Rows from block 8 of a small sound classifier, named by matrix and row number. Rows with one number belong to one channel. Each number is 500 + 50 x the weight over its row's rms, rounded and kept within 0 to 999. All counts start at 0. Numbers have three digits each.
After each channel's rows are labels from the 100 clips, of 14976, where the channel reaches its highest value: "top examples" is what is common among them. Only what is clearly more common there than usual is listed. The data: single notes of musical instruments (NSynth).
# convs1: first pointwise conv (model.blocks.8.convs.1.weight, 432x432x1), inputs 0-143
# convs3: second pointwise conv (model.blocks.8.convs.3.weight, 432x432x1, transposed), outputs 0-143

convs1.368:525562500464446442445494536523430498505579537492529554506500521560474461486566490449453469568503637382552559354555522491489569436482425484448481507496579428480508463497537440487496492478449574497408484515589441543484460473507556478521593529462462584535519549489511441503516449536587444464573562504535452511571516514514479521529571468460431472484518454503529460498389496544447542497441540517438509516429456473528540506565489540510498
convs3.368:535508440439536404447517492529543509431553405404589448510559445495511493535616596523445460583443444426580452518514511433490472557470492554475562549514522578539414491567463507434460467508437468533525556483531489478540480477501542426494524524431491478496406511460489488527466540489469557539517507469476517504588472519499462465621538444484461481456434416567556521532483554511499472499514511534457552495466469562537433470493465497402419
top examples: pitch class E; pitch class A#

convs1.129:465491560521483553490506560480490528515563430517595521523450551515478446538494479564461519461558476454429439440510507493532418595449553447479532507521414361516497476475517561519501473457485607439433585470535545420549505452517462536476402504608530495453496426587415591543571488434421461493418458479563550477501561536499544521576537506537485547434477512545495493471523475446419538514535386486491547481471436503492482515455467526458554
convs3.129:507495481391522486568544503572541571503524527567426445505503453475513556500482513534451643441453487504541482433521510485510613536493550547459570528424572570539478500454452503498508471517482453480606482537456444386477555503517453544480491497509515388562496525502536470540489462559441474547557432539491523408454544482502531566540477454530552413490434477579463475469484504499498449449527413478448488449554565519468465482518513443442465
top examples: pitch class F#; octave 6; note: F#6; pitch class: D#

convs1.423:482534521447476609460452587566567578503432512513504541501574486614405569562453592563442478510565389517489508464472497529531538509440503499421443472504525512520460477520422545487609520413467614515528514442474412486535472490446520525521498466417487504502475539408514511556483515521484492571534521503525566449505494470503478476525559541490539441447439566535433553505493472588501504439443537455531526526424482521430500498496560505542459
convs3.423:474420427454431497574504472412499533381569555528502556528529504403487528535500482469537444485451517539457455459441492423527562477507492576529407463538457472496442473470526491501560372533494505516423507497511426522381554425508498455482483460565458466486502440552490461529508512454539470525580459469538543549416438499508444579354521464527355476505495446584480527595444536571462527501505472551473503464507596530525485400512515540498517
top examples: pitch class F#; octave 6; pitch class G

convs1.35:553476462562511505496507573523577553543545564540455395460463531515551523536441472390480511514452581447465541503593496516547502520459540437444525466509460482492599396463487545543595516422466591525505473531546450472510435511528506531451474464475476578496571556438537494514422565489504475460414564579509593504527518520554485527594456493574458462442512540524511443511498443574441577487544517481483463458513598477561549439535525417433555
convs3.35:593449477477542552532519524533417632459472426563494533515592523472483418486547480513509394411487537491541471532451478498490609454565502637516499476479420494461441540481444470530460520476438482473498564417545467597551528525462525531490516472438437595485456459462537487467503513468436534566526477515553510429539529498612486441538523501500516514482476583557468456504482539426547494432530486480448528509499461505426458422490490533472544
top examples: pitch class F#; octave 5; note: F#5

convs1.212:478455483399478524530482446550562553492518482496523587442468488497462465532410473437415524540476450562525499596516520557524400541530431439429544506527476522488591540509502511531465575591542488509435433452509557551562431446493505439509475442463476458413581462523544600535469473584481444395547471437464537551458554426556433453516514526504465535565471439485525505572617606382470506546502489501432531521473388511501514485475535504483488
convs3.212:526511578440498546541490493546581485480518467530471472454553502502460534495542506551569555449460501589554466435530438543520474458510489454451562526498520499511524575514505595548458502533522541554542523534521563540515491398483447561401500488525489508493450640512526564517485473515505508487461516471473500554479471530499553545611491544476592454577609514451451617444517497538527515563547515566513454509522462522497463455431545547389537
top examples: pitch class F#; pitch class E; note: E3

convs1.345:507532501536469547444482469481512464534489548501476500510540481519519442534573579540540602549538467501533461510563542565565524513441532508454476520518499497416497602460550516477494425472540475500512523495493539521477480466446435573520453454502584476545443501463540487569480450537467533512475402463549506415536588451421548476486559452511567518449462524424373591539473534470475479475372364548489567493505495570472512347492536530434431
convs3.345:501425515454482522557573528489478489476492436411402610408476505606490512526531553474512465469529558481574435527562554501537485536585444485415450546629559500415507491384481552450529497517526538464466510536517434598552477559525456464498482483476543552482536554498494509481519553472543475554511424534532583407480530522477545452479460537472414520430457490619500612483499452556505488526524448518455500508441413398518514605438507453460535
top examples: pitch class E; octave 5; note: E5

convs1.40:493592523476606465461469506500545531471437469421458550368522401428472487576458510464471518472485540558494434533555551516529501558508545490549436576498428559466529509531481459523487537456511391425524477418553542461482421585441470505460537471595523535500448601569516583503468489484539407527621459606545529454592589583527490467496502475500488358503554548499488527451515440518532432407519512517513505401537490518478583594522518504491409
convs3.40:539493482560541455573537515467467498498451573560554484508555377507507484471412513464566483511596504506393482481524559475409450511485463538488495540463494562508412451410492567482459516578483483398512455442510533483531548508533432472547492552608450534453558498505515537559535509490513365539435521523588464579483554445564535473563481533517468545557559540502507481608580484495505482531397508511612493546459608551493512515609511462514500
top examples: pitch class F#; octave 3; note: F#3; pitch class: D

convs1.186:496546518452461417510523544539506415445521543586440534577603475415558522455457540439529507512502483461627478462433504427371563444433528410530501508421414557421485414533533546502539515429538600417439492521449497543455515538503460472602546421474462494561504597491527477447463459518591574575541439465475576535534537482481540548604597471457479515549554435486462552542482539529538600427521593577556481497576519505571556427536505439408505
convs3.186:583454506463478459399458500418599549458574482490506509618541542472461540456567602506502452468433496490610430512506493513532555409443501488503534460514461462500418432515542507475669559468492458459612513597484538502489467521403375431525517536490487432447576443486446375456409534525497543532500535450495496482473523480555509481414513485482560486479457542460473524482490566420545592509538506535505601502498456552567540508443513520483501
top examples: pitch class E; octave 5; note: E5; note: E4

convs1.396:489490501441419598554520555458471464515438499490445471504582472522501575570486643536488570544478439520502493515479407529434523470487447536488477547522561489479531483456565485451476461444504458500609485502428483463479545503451566559547511500502467409548402552535630470474576525474549446560508471457467521484563470581500532465436449525494471512480495527546568510514475511525592495450553479460514504554579439499527535543441535442646508
convs3.396:606491429485552515543474619464524598505453463477487512506521520401547490505464530501575510519541560448454410461585437441520518528434527493469555459441467565559413494457493508440486487458448497472583502572526455453498513555443485428507460541529457543504618529537534548515536519549565505555601537521565469565542534410514553459499459505380547530536596519519452542466494478492521503542490549480460625558521395519493430583557425537524495
top examples: pitch class F#; octave 4; note: F#4