{
  "model": "sound classifier",
  "dataset": "single notes of musical instruments (NSynth)",
  "time_shift_ms": 100,
  "mixing": "cutmix",
  "precondition_frequency": 25
}
Rows from block 5 of a small sound classifier, named by matrix and row number. Rows with one number belong to one channel. Each number is 128 + 32 x the weight over its row's rms, rounded and kept within 0 to 255. All counts start at 0. Numbers have three digits each. After the name is the row's rms in percent of the matrix's.
After each channel's rows are labels from the 100 clips, of 14976, where the channel reaches its highest value: "loudest" is the band of the loudest frequency at the time of the peak; "strongest on" is what is common among them. Only what is clearly more common there than usual is listed. The data: single notes of musical instruments (NSynth).
# convs1: first pointwise conv (model.blocks.5.convs.1.weight, 288x288x1), inputs 0-71
# convs3: second pointwise conv (model.blocks.5.convs.3.weight, 288x288x1, transposed), outputs 0-71

convs1.193 110:071161116112139101016070106151091135048170137150117083144131125121210139051113096150149095125156145152022135138141160174094154186149174105092100137126148128187135140168100106106138136104135155129081181115157141064172
convs3.193 106:099139157159119086123196126136151141119119145079121142064129101185126106103079153114110177107150156033121113084167149079187132071083153101086177158093178148156168109128162126085074128117104164138125127149171140054141
loudest: 1000 to 2000 Hz
strongest on: pitch class G#; octave 6; note: G#6; note: G#5

convs1.227 107:134133116126152146122103052149101129167118156111164158127129160156102165073130136103135142108112152169105083146102139129139151165153087126137130080129170157084095090116112185167116155097153110107111100178139116114126
convs3.227 093:149089149108118112051070092113054176145137103067114166127150057108104135133157076113141109146155162118141129056143111183142178095088150143131144123107142158111146100067166084097119097103122154156123071111151133159161
loudest: 1000 to 2000 Hz; 500 to 1000 Hz
strongest on: pitch class D; octave 5; note: D5

convs1.275 095:123190095132065122157145129161130163088151071143148200095120159149103132126066146137127154179133161086152163198128116058181090165115098104162144124114105130112127155162124136144122117140093112137104144165100162136131
convs3.275 113:121126158094163109185121141151129118112163166131104124109109104137143136155168120132128093153171172112097118181159136114139126088171131140089195119085191151163178094134176134178172187073200138198090162178173152170080
loudest: 1000 to 2000 Hz
strongest on: pitch class D; octave 6; note: D5; pitch class: F#

convs1.3 096:174152130106123113154140074146135132119173166112075142121114145119084181095116103123101127180163184114135109137200129139161135142065124159116100147130187104176228059165135111114094122094086136113125187113192111137155
convs3.3 101:143131178147111162133146142134116150162129188113141147137091185122070093082105126146148084090134125082096069077155101056130132157137128212135127111075110121171142101076153121157093086061083148143074122119125167101162
loudest: 500 to 1000 Hz; 1000 to 2000 Hz
strongest on: pitch class D#; octave 5; note: D#5

convs1.266 086:151105113123148158103144149111096129121147148166170082169178160191093167133157084108120173152112187148137095161059070102094074105154136163126114151116079173141103178172122114163110122142113183122151119131125216126122
convs3.266 085:122109161096104049104091079108176115142166131130161108130173166128126103180095186135079086154176141057113077222159168141141141137111178058119116179150100129081074096116113078102063152137081167141165095120096179160111
loudest: 250 to 500 Hz
strongest on: pitch class F; octave 4; note: F4; pitch class F#

convs1.81 094:142108068151136167145214129107112133130177111195139103111124167091140120118148113171099130137119130143106185124168189125131166107120132132162097173126188148107089179145083142137107160138165090165153116142150141151157
convs3.81 102:085132111123162119062094067165108145151133138150101123103142113139106166172120085100114171116105120129119092118140128092165122166101120168159116071136091044101135161106064111100141097121087128101103141119130106176108
loudest: 250 to 500 Hz
strongest on: octave 4; pitch class C#; note: F4; note: C#4

convs1.102 104:102090152141105084157091173128101140135152151121119179181128170150118204159126174100139141085080142179144100119122146088127159132155178079126136101126148157157117109125144118100135121152153137134097128118104107184114
convs3.102 108:111106087128140087102114144178123104126117214119102072137161083111145144119158114160124168186097098083126114180133147082183105117204098111167144076142129166102183173134083176124134082169139093112098088073101131081085
loudest: 2000 to 4000 Hz
strongest on: octave 5; pitch class A; pitch class F#

convs1.32 100:162168125133157096070085144166123143122109168145085072123106119161159157151168151135129115148183095129105099132140139197096074111091172106114164166127193095132134087135098074138167122114149166116173153122172080107125
convs3.32 085:167107080112106098163165161106104112098152087133139151121075139095165102141116138111103126140116136115133092111136123067125112143140081165146122060144120140104123172146136029122109130168214127103155145160132214048166
loudest: 2000 to 4000 Hz; 1000 to 2000 Hz
strongest on: pitch class C#; octave 6; note: C#6; octave 7

convs1.63 101:093166135097077134108105139091117159128139152110131143162155174162141163095075104121134139164127118179160091135153151112116161138138133039166209160130180177141153133173155172102104114118110133174072158145150070117114
convs3.63 109:126137094130109163177089108182067116116094179161111197123146108174100169107108123126085179066171112144116074107084183110127153140094099083127129097092150119070138099123126093064079122112110069120102073162174131116127
loudest: 2000 to 4000 Hz; 4000 to 8000 Hz
strongest on: pitch class C; octave 6; note: C6; octave 8

convs1.144 101:119172113114103129113107182137082078153099107113134176083131142111091104110132150101136089120105152067152133182191101116118065112158082083159078157147130191124171109151095196121138138119094098142141112138168122165131
convs3.144 096:151171142114112114136112154142126161085125184164163155152146111114145100135095145106110121136164131126119142109141163155094150074153153148148120067080158161166150085128159135136152086155110110158069125143088118118148
loudest: 1000 to 2000 Hz
strongest on: pitch class D; octave 5; note: D5; octave 6

convs1.172 090:131096096142147117128140154160111149140132137123114107105126123089156242136099130198130141104131161125106122190112108053143160217160096144104156130084112133112132150089195115079176149093123135157099085144146134118089
convs3.172 088:150113131118156151110130196115177122182135142148103131097108140161114074120131109167111161090146135087133167139160119140186106108129177133075156121172182135113172076096112149152171140112142152176142122107104113122078
loudest: 250 to 500 Hz
strongest on: octave 4; pitch class C#; note: C#4

convs1.147 091:127115135129161103073155182143151133055184083123134102087117185128148108116156098188146124170139094137070122133141144130176147121093095145074091113094084173123169124109169134112113153097134130192135136095107156106070
convs3.147 084:123165201107148141106157117183070090084140143140091138117157182088116098084147107162116102117110023148131148122132148077163116102090112105104123146178154145173131121196124124104099132137175131139096153165168134121174
loudest: 250 to 500 Hz; 1000 to 2000 Hz
strongest on: pitch class F; octave 4; note: F4; octave 6

convs1.210 100:119091078120146138131109141144182134210082073072204147092133102103105166150093121130146085157162159089085124104142106103098104167096162143180175113124132133172127093157115104130153175141152113138107129140167111171111
convs3.210 101:115133073173083171138107184103124156123078137093116111166134103137144185180096105165158136139116162133166108157111148053122117111145111132126158149154179122138157146122153072162108164175087177095137149088102128141074
loudest: 500 to 1000 Hz
strongest on: octave 5; pitch class A; pitch class A#; note: A#5

convs1.123 094:077119087167163168140124088082155085106115089135125110094141091133095165176192123074145119113173159130151089137193155166139131117085104165135172111155117141174078149166046119110118127135130121167117148138140126116081
convs3.123 096:170117101160128062172124183126110128174198119116140149096074075142151102109135129172113104116160117127153112146182138172122120090139078153195121073187096105130141137129142139145176139154145154142069128164093086094117
loudest: 1000 to 2000 Hz
strongest on: pitch class C#; octave 6; note: C#6

convs1.84 095:070115185149114171103111147143165095108118092119080112105104185100121147110127131127171108105136109122140098136169146112126150155008127151053146165114134098111152116129142149113125130162155128127140148161144088082123
convs3.84 098:095157150108122090061144138120175102154146158144165158114120102094112194130130123151226139081117103121135092074149125140197099159115179122138125224171101148152132174201066105138183124138129119048141138148098144107215
loudest: 1000 to 2000 Hz; 2000 to 4000 Hz
strongest on: pitch class C#; octave 6; note: C#4; pitch class: D

convs1.83 102:185134099082074046144064129097110110136071147104098137096157133081116144141171101126185130134170144094130139147145112160101109109160167147151063133098117145164116097101033140161139164086092184103119154145121108108124
convs3.83 093:093193142149041097130100147046087112142110103122177065177143122132116124085170128138095117151181108079079118157148079048086133057184122131112108160147129130121122121170147139146175118113140202129122159100130143118159
loudest: 1000 to 2000 Hz; 2000 to 4000 Hz
strongest on: pitch class F#; octave 6; note: F#6; note: F#5

convs1.197 096:162098151138147053174142117125172134155139153098104110145158075139068123158110114068147107206145125154084127098199124146103133182105072136167149196125106176112146148102078124149171137143183149072188142109125158191134
convs3.197 091:115183105100177138135134100078178106188086136188103110071143130107153150078125103081184102141151187148083191101083140130145134119172098130135059127094096108163112135153148201098114188151159106157154167132102126139137
loudest: 2000 to 4000 Hz; 1000 to 2000 Hz
strongest on: pitch class F#; octave 6; octave 7; note: F#6

convs1.36 100:111085120095113115120128110119195127174121111137128160157124083103134160137163140109070074112149072045109125125081098100147050121128100103172117128115170145150158093128111127176116093148073137074176162116108197174099
convs3.36 107:123131103151081104086162145124155152118052131142127123095163156111152151159125101093068195118084082046188080122088142172087096146112153098110145109099139132197178147138150083090088181116088143156125063162069065131195
loudest: 1000 to 2000 Hz; 2000 to 4000 Hz
strongest on: octave 6; pitch class G; pitch class: C#; note: G6

convs1.14 098:099133145098169122165138119182156125192154107144146146100165150091161112146128115074107092085068141161076124123127154123161108118101137075127129132176150113142150127067114135134173179125161117148133136142144152116099
convs3.14 105:155112134159178108104141089106059158118098093157103094139170187089137153101147109098173112078118184066107088069162129093126085177057123159140158142120109077119139181121125105193129188088108158163131129110093124135124
loudest: 500 to 1000 Hz
strongest on: pitch class A; octave 3; note: A3

convs1.195 110:127118117139168143150123154160107162100087119096136161040123088122138125184097159103145175104143131130155161091205152116146108143137132116090080246078137162111167108090084124134173121118163118125102187083159129232150
convs3.195 106:101180146102150096154088104120097126117142126157113109171103111131140138122141134043089169104128121080144144128161082120113141094102101126109076134136159185137127214107113133114149118125115099079162139169147123152125
loudest: 250 to 500 Hz; 2000 to 4000 Hz
strongest on: pitch class G#; octave 4; note: G#4; octave 7

convs1.109 096:120090158118114137155087160155135123164109175117131102118106112136083113131097122163136159118146089136172069120120159153122129089139109157174149155144181111073133114155134069103153181171184077187135105141122157044119
convs3.109 083:162140123072152123114110144105146129135124153135127195140127119115117144113126105124142167150171139148104103078126128060107156169157176171136121132138112197156151057130091147058137153159167209115109138132087116098165
loudest: 250 to 500 Hz
strongest on: octave 4; pitch class F; note: F4; pitch class: F#

convs1.203 105:139091098121121148097071165112125125172107188182128152129180156146165147118112155149164159110168131157104150176065148092149140108124117159120132098128165173153092108116080113166146128112129180147101206092099139135162
convs3.203 094:143093111130152118143134150124158142110147104106123143123038146100075185177089131195159124086086151131099102148183086166199156143103131097137086084116123100079170133104120121110169161149144163089128098159167108159154
loudest: 500 to 1000 Hz
strongest on: octave 5; pitch class C; pitch class A; note: C5

convs1.151 092:137123165150113148139088142141106124106145105056129142135131123121062128118185076108132116064135114134109100152140137091125086211109123065161156135151135120055121103142071130126117077106129063094106125124112130138117
convs3.151 088:124108109158140116100138140067156175139101121111104184108101169151144138133115151103150105158159156114141124134182156073103110175152145146153183138186135168118067179136091142155134128114111110114150170151128138125092
loudest: 2000 to 4000 Hz
strongest on: pitch class G#; organ; note: G#5

convs1.201 102:118113157128159077130133117093084136130155120119166155121107160103145116156125034120153150123153126106129081079094118158113166166007147103090106077125141132134177135197150109163084107154173097139109089067165164116127
convs3.201 102:129110170107180170122113155136122086135131104150134189067134091137057151105075117119144127182148133181121102114116134158129158181116144172130133102134172137135110093070152136100148125106082154142075131099127134158113
loudest: 2000 to 4000 Hz
strongest on: pitch class C; octave 7; note: C7; note: C6

convs1.176 114:164129081143110164184122079132132120121153140124128142205142184097031093155104132133129178179160149141147122104187206109113147133102142135127091171099171182089091164106151123174058107124132106090156155178140135128126
convs3.176 104:194117127168105060104178156106135180147129112145073096170123138084130092129081131200151153187134154104121109086116107147117168088125121116141079134164179131092118127155172092124180059138176125099105122163093136178107
loudest: 1000 to 2000 Hz; 2000 to 4000 Hz
strongest on: octave 6; pitch class E; pitch class F; note: F6

convs1.80 098:100153113114152103149128150115074095172166138123097150084159048137191180143130096097117100160105164128108098084158131112113153119120140178062100089121109117109141119122109132109113160128155092134232115146120095132146
convs3.80 106:117147102193144137117181113105088097142169148055134126150164152065152110099093090089141108184164121068181125108112122082138101113122098150169106119158147121136185088123125208129150124125199176109141143191087105157105
loudest: 500 to 1000 Hz
strongest on: pitch class B; octave 5; note: B5; octave 4

convs1.205 104:082149186096135156176150082062136187142201159130134157140134101114147110169085100107164074124095138106134138152105110102164094161022111148127097115141065171112129157117176112130151155108047158102116109139136104014074
convs3.205 110:168105120192153141083151176111067157147155140108111112134128100134156086136164140109143134182130101136085132134122132088130074097139091154091123110165136135121151161116143161114118143186146076167120114059129122132171
loudest: 4000 to 8000 Hz; 2000 to 4000 Hz
strongest on: pitch class B; octave 7; octave 6; note: B7

convs1.120 104:105167186092139166143181086097145122118157150159078131135170110106067038118132104142130133103100155121104125123157128158142117180094079123105163122155126133135073089108137157114099093150072173178144106099063124117074
convs3.120 091:134170108094155133144083108115154143180121125074154098149147130120099104103100110114165115072114103130141124075115082207124157173110170134169115158176163133133149148167156087130092103113138245132095112116112078140124
loudest: 500 to 1000 Hz; 1000 to 2000 Hz
strongest on: pitch class A; octave 5; note: A5; octave 6

convs1.69 086:158081143141148046141204099130139185138133089137206124078122167118139108119174113168131071121140118147097136093128183157057141090131091159127155160194055160097062161108129073131109165100133156091163110130145142161137
convs3.69 107:146183081208140170078126097145143123081152123130110107113135084144132155183128158186114111075101154153146169168123134107096081075157110152127130085158130093082144127147131155099137151187142135150066141145122129161126
loudest: 1000 to 2000 Hz
strongest on: pitch class D#; note: A3; pitch class: A; note: D#6

convs1.183 097:155113197120106155142116109095132120146080098106183117103151087161144113129127134122110139092146144135116116117069119188140108130171062077159148149130107122139167163127118187121106140141141125135095115141179116162161
convs3.183 104:153188143110120121164150110106168118151191156117064110139152152062163075090059141170075131133128136121127086142128133112140216106128055091067160119127111089141119125121164099116097175121153142130174126142174143182130
loudest: 1000 to 2000 Hz
strongest on: pitch class G; pitch class A; note: A3; note: G6

convs1.256 086:135141142159102153162116092157161160177130157119177109069121091153086124148144076155160114122160093120125130117127174121147096116084101187163091074098081087082125150158135165101152055138081094126104073109113130096104
convs3.256 102:182155050139093066121106085147083138086136091096122093191118105121120133134114164103132118116087152153155180147093148141143140108151083107123102161144126116160080148159144141121175156113142152224081097136115099145104
loudest: 2000 to 4000 Hz
strongest on: pitch class C#; octave 6; note: C#4

convs1.191 098:142151100130105161124142108113187162112175100194123087142115162160088128123175149188087116123106173099134094089190137130174078130144124182149144149148071125122107120091154164149098080095128135122080149151056172164116
convs3.191 104:124087088120093171139100088105150081099154137196140154108135142132125111161099104143147167129099083101114153101161165128167122120156133108088156133175169127132156098163134108122144139134120132101144152113148079167106
loudest: 1000 to 2000 Hz
strongest on: pitch class G; octave 6; octave 5; note: G5

convs1.206 095:141102115157160162152225117121177142178104141183126164149099125121155081100088115159087134112158183149168128151183086147085116160112152151148113137131102094083109159135141134137099174117118130175159125081090121152152
convs3.206 099:171131126187122107121127111096137135140084142140106098118187124148098160133182145157160113143136120168115150111094134158140142118133168083130073152109163090099145070079089098100128114082155151080091108192112129169107
loudest: 1000 to 2000 Hz
strongest on: pitch class F#; note: F#5; octave 6; note: F#6

convs1.47 105:154167162161151151151113126155147168114144120125139144161110106127141078146102159134132144101104162190088148164127119088114162089151097176198147161134136118087106059045067138131065117129132089087164165163093090178103
convs3.47 102:138171122151067100174182141044099162082134132132107110120148104104100118172176117171157173109158115101139140128196095179105169135138075143142159129142114089203147087146105128149119110130160141079160138121112146150094
loudest: 1000 to 2000 Hz
strongest on: pitch class F#; octave 5; note: F#5; note: F#6

convs1.62 098:097131150128191128133171106109145110120102121112073134095103117091105180164173116101125071126119110189169171184192152125191125152122112141114115121128124129132134167101109136110158127144156144082073117178087156156118
convs3.62 097:110109150144087156113112161192100090127127120133088114142070155129106069060162103116117153135063184148117130134181117090101116078060158114079147161089087109151093068100084144119123155111072114161114085170102133145135
loudest: 1000 to 2000 Hz
strongest on: pitch class F#; octave 5; note: F#5; octave 6

convs1.59 092:132123115059134149118186142109133159105117110081078160156113106145077108188101128101102149123151129172173163130249155112081129109109078132089184172110179127107135084127146097116145083174104115105100089120189086129109
convs3.59 109:163077123098105160168148123129077182103194118140119124105106147139167150099172170117144158122069139152130129124154091134128156123152125095109130134125121119122081159126113115096156117128071030126180135078128087099129
loudest: 1000 to 2000 Hz
strongest on: pitch class D#; octave 6; note: D#6

convs1.61 107:145146180088099135105108152138131142166125168184130104118120142141150136110117133124136177093153150167124104134092128150161128145126114162188160137144045084129173094046126134141130153113117104139143124099109082154096
convs3.61 100:113195163142125090115088085135111167154139145121117182186120113150111141098146126110131130097132143145170089103164077136139201108099123145131098150089139078160114109125090080116123143124179063155186136160096117164084
loudest: 2000 to 4000 Hz; 1000 to 2000 Hz
strongest on: pitch class A#; synthetic; octave 6; note: A#6

convs1.282 097:091119157085114164138147171136106144161086150089168128146119155164039145184157129139176067119113112146077048148113128127136100151141134094160128138144105196173083117183179184106110170160177103092110160138082118198131
convs3.282 079:103099101102171115070159131154087041135130109093146083105124123119055123153126126151169156158166087168099094134157152162151191101173121164129169105143093130197074165124153134157094120135124104161179086159100103150123
loudest: 250 to 500 Hz; 500 to 1000 Hz
strongest on: pitch class D#; octave 4; note: D#4

convs1.100 098:139100151126159085102122117125112153145168094083167106146127124117110128133150116118135102104118185116179198078107147198127169121099191142101159107170127132158079098135067132092042128126118125160168093116092093185139
convs3.100 098:125157123073072141078096084169202090125107124172183150168102084120071157147110137110103084176085131147133142150139108127149108088132153097109100096187114141119098075129140171127101095133075055142133121094135119112094
loudest: 2000 to 4000 Hz
strongest on: pitch class A#; octave 7; pitch class: A

convs1.145 099:124115087149137150199165109154098105101049131151145159182153140100203160134082134129106222141140195144117170119152171102133173050145137128128094163186065161104137121084081155143127094099140076159077110081122099120133
convs3.145 098:127144115098135186141179123199136151105124129143122167157190176151191146153101066134135096133095071126170142175091109198159140131071139120114156065153151144128140118176139121119119106122086213143073130087139123130070
loudest: 1000 to 2000 Hz; 2000 to 4000 Hz
strongest on: pitch class A#; octave 6; note: A#6; octave 7

convs1.107 095:144179157092139106181062086103158159121181093121144152121129113076197150102159142120116145126125125108112112165151114077149127112042125137154121117114133066111153148082153081139111122084092150126170140126108131104094
convs3.107 098:086147069094154175170100144118078139133138164083136142153109093156096120117116224155144114207141147088132133135161108143075115079142088139169178136123111123127105161126149140155086159178124111061146081152158206165119
loudest: 2000 to 4000 Hz
strongest on: pitch class F#; octave 7; note: D7; note: F#5

convs1.159 108:148075118149148044080119107128135170135178164132106139115114146092040104148176130148119177191126094166116123123060100114136116046116140140173182142146164040087105117170093140140172155069186124129107137166104151069157
convs3.159 110:159153138151135191115191130119136107100094114117151164100119138149158137114113126102095138106103175067091104171110040142153140127083158159111169142143089141124092137120139060176112148159115212120137097153110145090158
loudest: 2000 to 4000 Hz
strongest on: octave 7; pitch class C#

convs1.96 098:119168098128117117146178072122114144162174071159070170133118130096123123082149144124170159172119116153132101107149126099152109141162101115086107125133123130105120135088053099132171118109108093120102195094109183103106
convs3.96 101:045152155133097185153096114143173143151100089095125112129124141156124142171093059137185147136134088122148122110156105110211138086152062194208131105125090118135129094154139117224150148162122152143125154120101094126161
loudest: 1000 to 2000 Hz; 2000 to 4000 Hz
strongest on: pitch class G; octave 6; note: G6; octave 5

convs1.44 099:153146166136094088165063073093139096121129169115097135072123091139146150100117157137110062175172072172187181167170121126170169101110094134141116148132150154120147108121146154136129143091185105142130123068111146108181
convs3.44 089:124080083098157125160076171188190096116137163129098166150065174191146095166099160155124171096063130177109090116078104131114135088119117122112116170161148098118189141136119118140189173167160156144057113107153105120068
loudest: 4000 to 8000 Hz
strongest on: pitch class C; octave 6; pitch class D#; note: C6

convs1.85 097:121140142153140083143089158179077092092108090075159139126163084122134140105113101053149136131127194103141148166102174140143119038130116168076111188144112131124189134146175141146096144151128149193121073132157137078132
convs3.85 102:177084142192135172135145164120150225143175152118148156165125148101168101109138172140138120087071090034138134150158122129098130110115086151145153194155069142120129203087130102174172075127095097127122091121161143059098
loudest: 1000 to 2000 Hz
strongest on: pitch class A#; octave 6; note: A#6

convs1.284 096:196160160089145052111167103109104128112157185127131096134122169084197130135119166105128147139118154140059182096115157109154121117158141143064125147101106133212130096133118163142170147072090116152127169131108120083102
convs3.284 092:131171104106163112057134177106150126172117144118128170150137100101171167089167206162166135090125126102156151131140124179122067033142129071103101110145087106111124155168122114130109153181153100135180109153152150086120
loudest: 500 to 1000 Hz
strongest on: pitch class E; octave 4; note: E4; note: E5

convs1.27 098:156096123115125080109106111065091207084054108096075158129133122078185114146166132156086097232108108084108091106117077138159172169112107139130078081119137170160109113109191146153141132106104145166143169151088097158140
convs3.27 096:128185167167167226152124112083104096130080118115111113105118185082064091131094170150095101145109157127120173107111146151150167182076146066093179129142121122163103178157123098110180089134131131156100143092133160101090
loudest: 250 to 500 Hz
strongest on: octave 4; pitch class C#; note: C#4; note: C4

convs1.13 096:112117134124154180154143133122122134063255059090093120130151121141161130096111163092147134115072160122174146085107084114071148189047186101102130121065121091130126095105100158099177122149136091123170118136104107096150
convs3.13 108:138084144092099097150074131155120134109148171162097146108118120181068155170119152137162163155108156122147161165130145154089102152112051212106139156147135135105125119153161153143187114151121125150069136120096102129102
loudest: 1000 to 2000 Hz; 500 to 1000 Hz
strongest on: pitch class D; octave 5; note: D5; octave 6

convs1.184 108:122196136101165108099040087117132152093130120090137150126125138112053152152100190131120146150176109143123153149114172124148152139077091095117172180179186097098175119179151109158235082122196107138145114138121147092145
convs3.184 106:080090150112106149154112111144108149140109091130089116088087214115084147130174168151172062081144110087074102091153161169120122116146158113182126158137189145138122119114109188099189161118100150112069101092113108142114
loudest: 1000 to 2000 Hz; 2000 to 4000 Hz
strongest on: pitch class F; octave 6; note: F6; octave 7

convs1.0 104:100145125096141150145113095183150139106162129137182116128168148125087094103114079163127132092071101135122133124149124060173095137141123127145093119137035169117087101103067181104191099086096160093084125169105163172128
convs3.0 102:097160144117102161109059166135096118127146168148166111162218153108143159091074129116089147128084174115089139106130078184123134125103079150101128135109146154068149108168162131173152176102151098162138111131156102107168
loudest: 250 to 500 Hz
strongest on: octave 4; pitch class A; note: A4; pitch class A#

convs1.140 089:151116224143109139108151141077026180110137130130191100156107101114099105201135159146109107105105061180158112106115140169117123187085212110162094097136120119101182105131124138055137166151081108080092136123087145157138
convs3.140 094:129119067154100156151181088149108131085139120153172194114169127113135082091193109117064125143162099113133116142120062129136128146110109138190119109063079108087173096144108135166149171181095127106087195155164205184181
loudest: 2000 to 4000 Hz; 1000 to 2000 Hz
strongest on: pitch class D; note: D5; octave 7; note: D7

convs1.231 106:158180108179096158150172056092128103098116173133089095112116125136071118124147098123097156142108190178117150095165125057139095130152127112087105149119126185100133108136055120109153124138118095179130162152117149123080
convs3.231 103:088099115104121159088127107078154137142146112092120166127131127127168135122158142078100090162127182134072111141113160110141103155150106118104107140088121136069092128185080166106125094119083100190118138163188092112107
loudest: 1000 to 2000 Hz; 2000 to 4000 Hz
strongest on: pitch class G; octave 6; note: G6; octave 7

convs1.142 100:086136108114114104123139156123149102176136147076115116115131075118173103150073129126093105132143157123098181151124164126144163128077082123173198172142105155153135194131142094206159117110082135186147190095085085104137
convs3.142 102:125116138194106154141022068121162116113036165142167187113121092098153158126130143146113188133133134145145125104107104113145162166131112179180076122117100114144157114124124131115132140117145099089142087142156096126121
loudest: 250 to 500 Hz
strongest on: pitch class D#; octave 4; note: D#4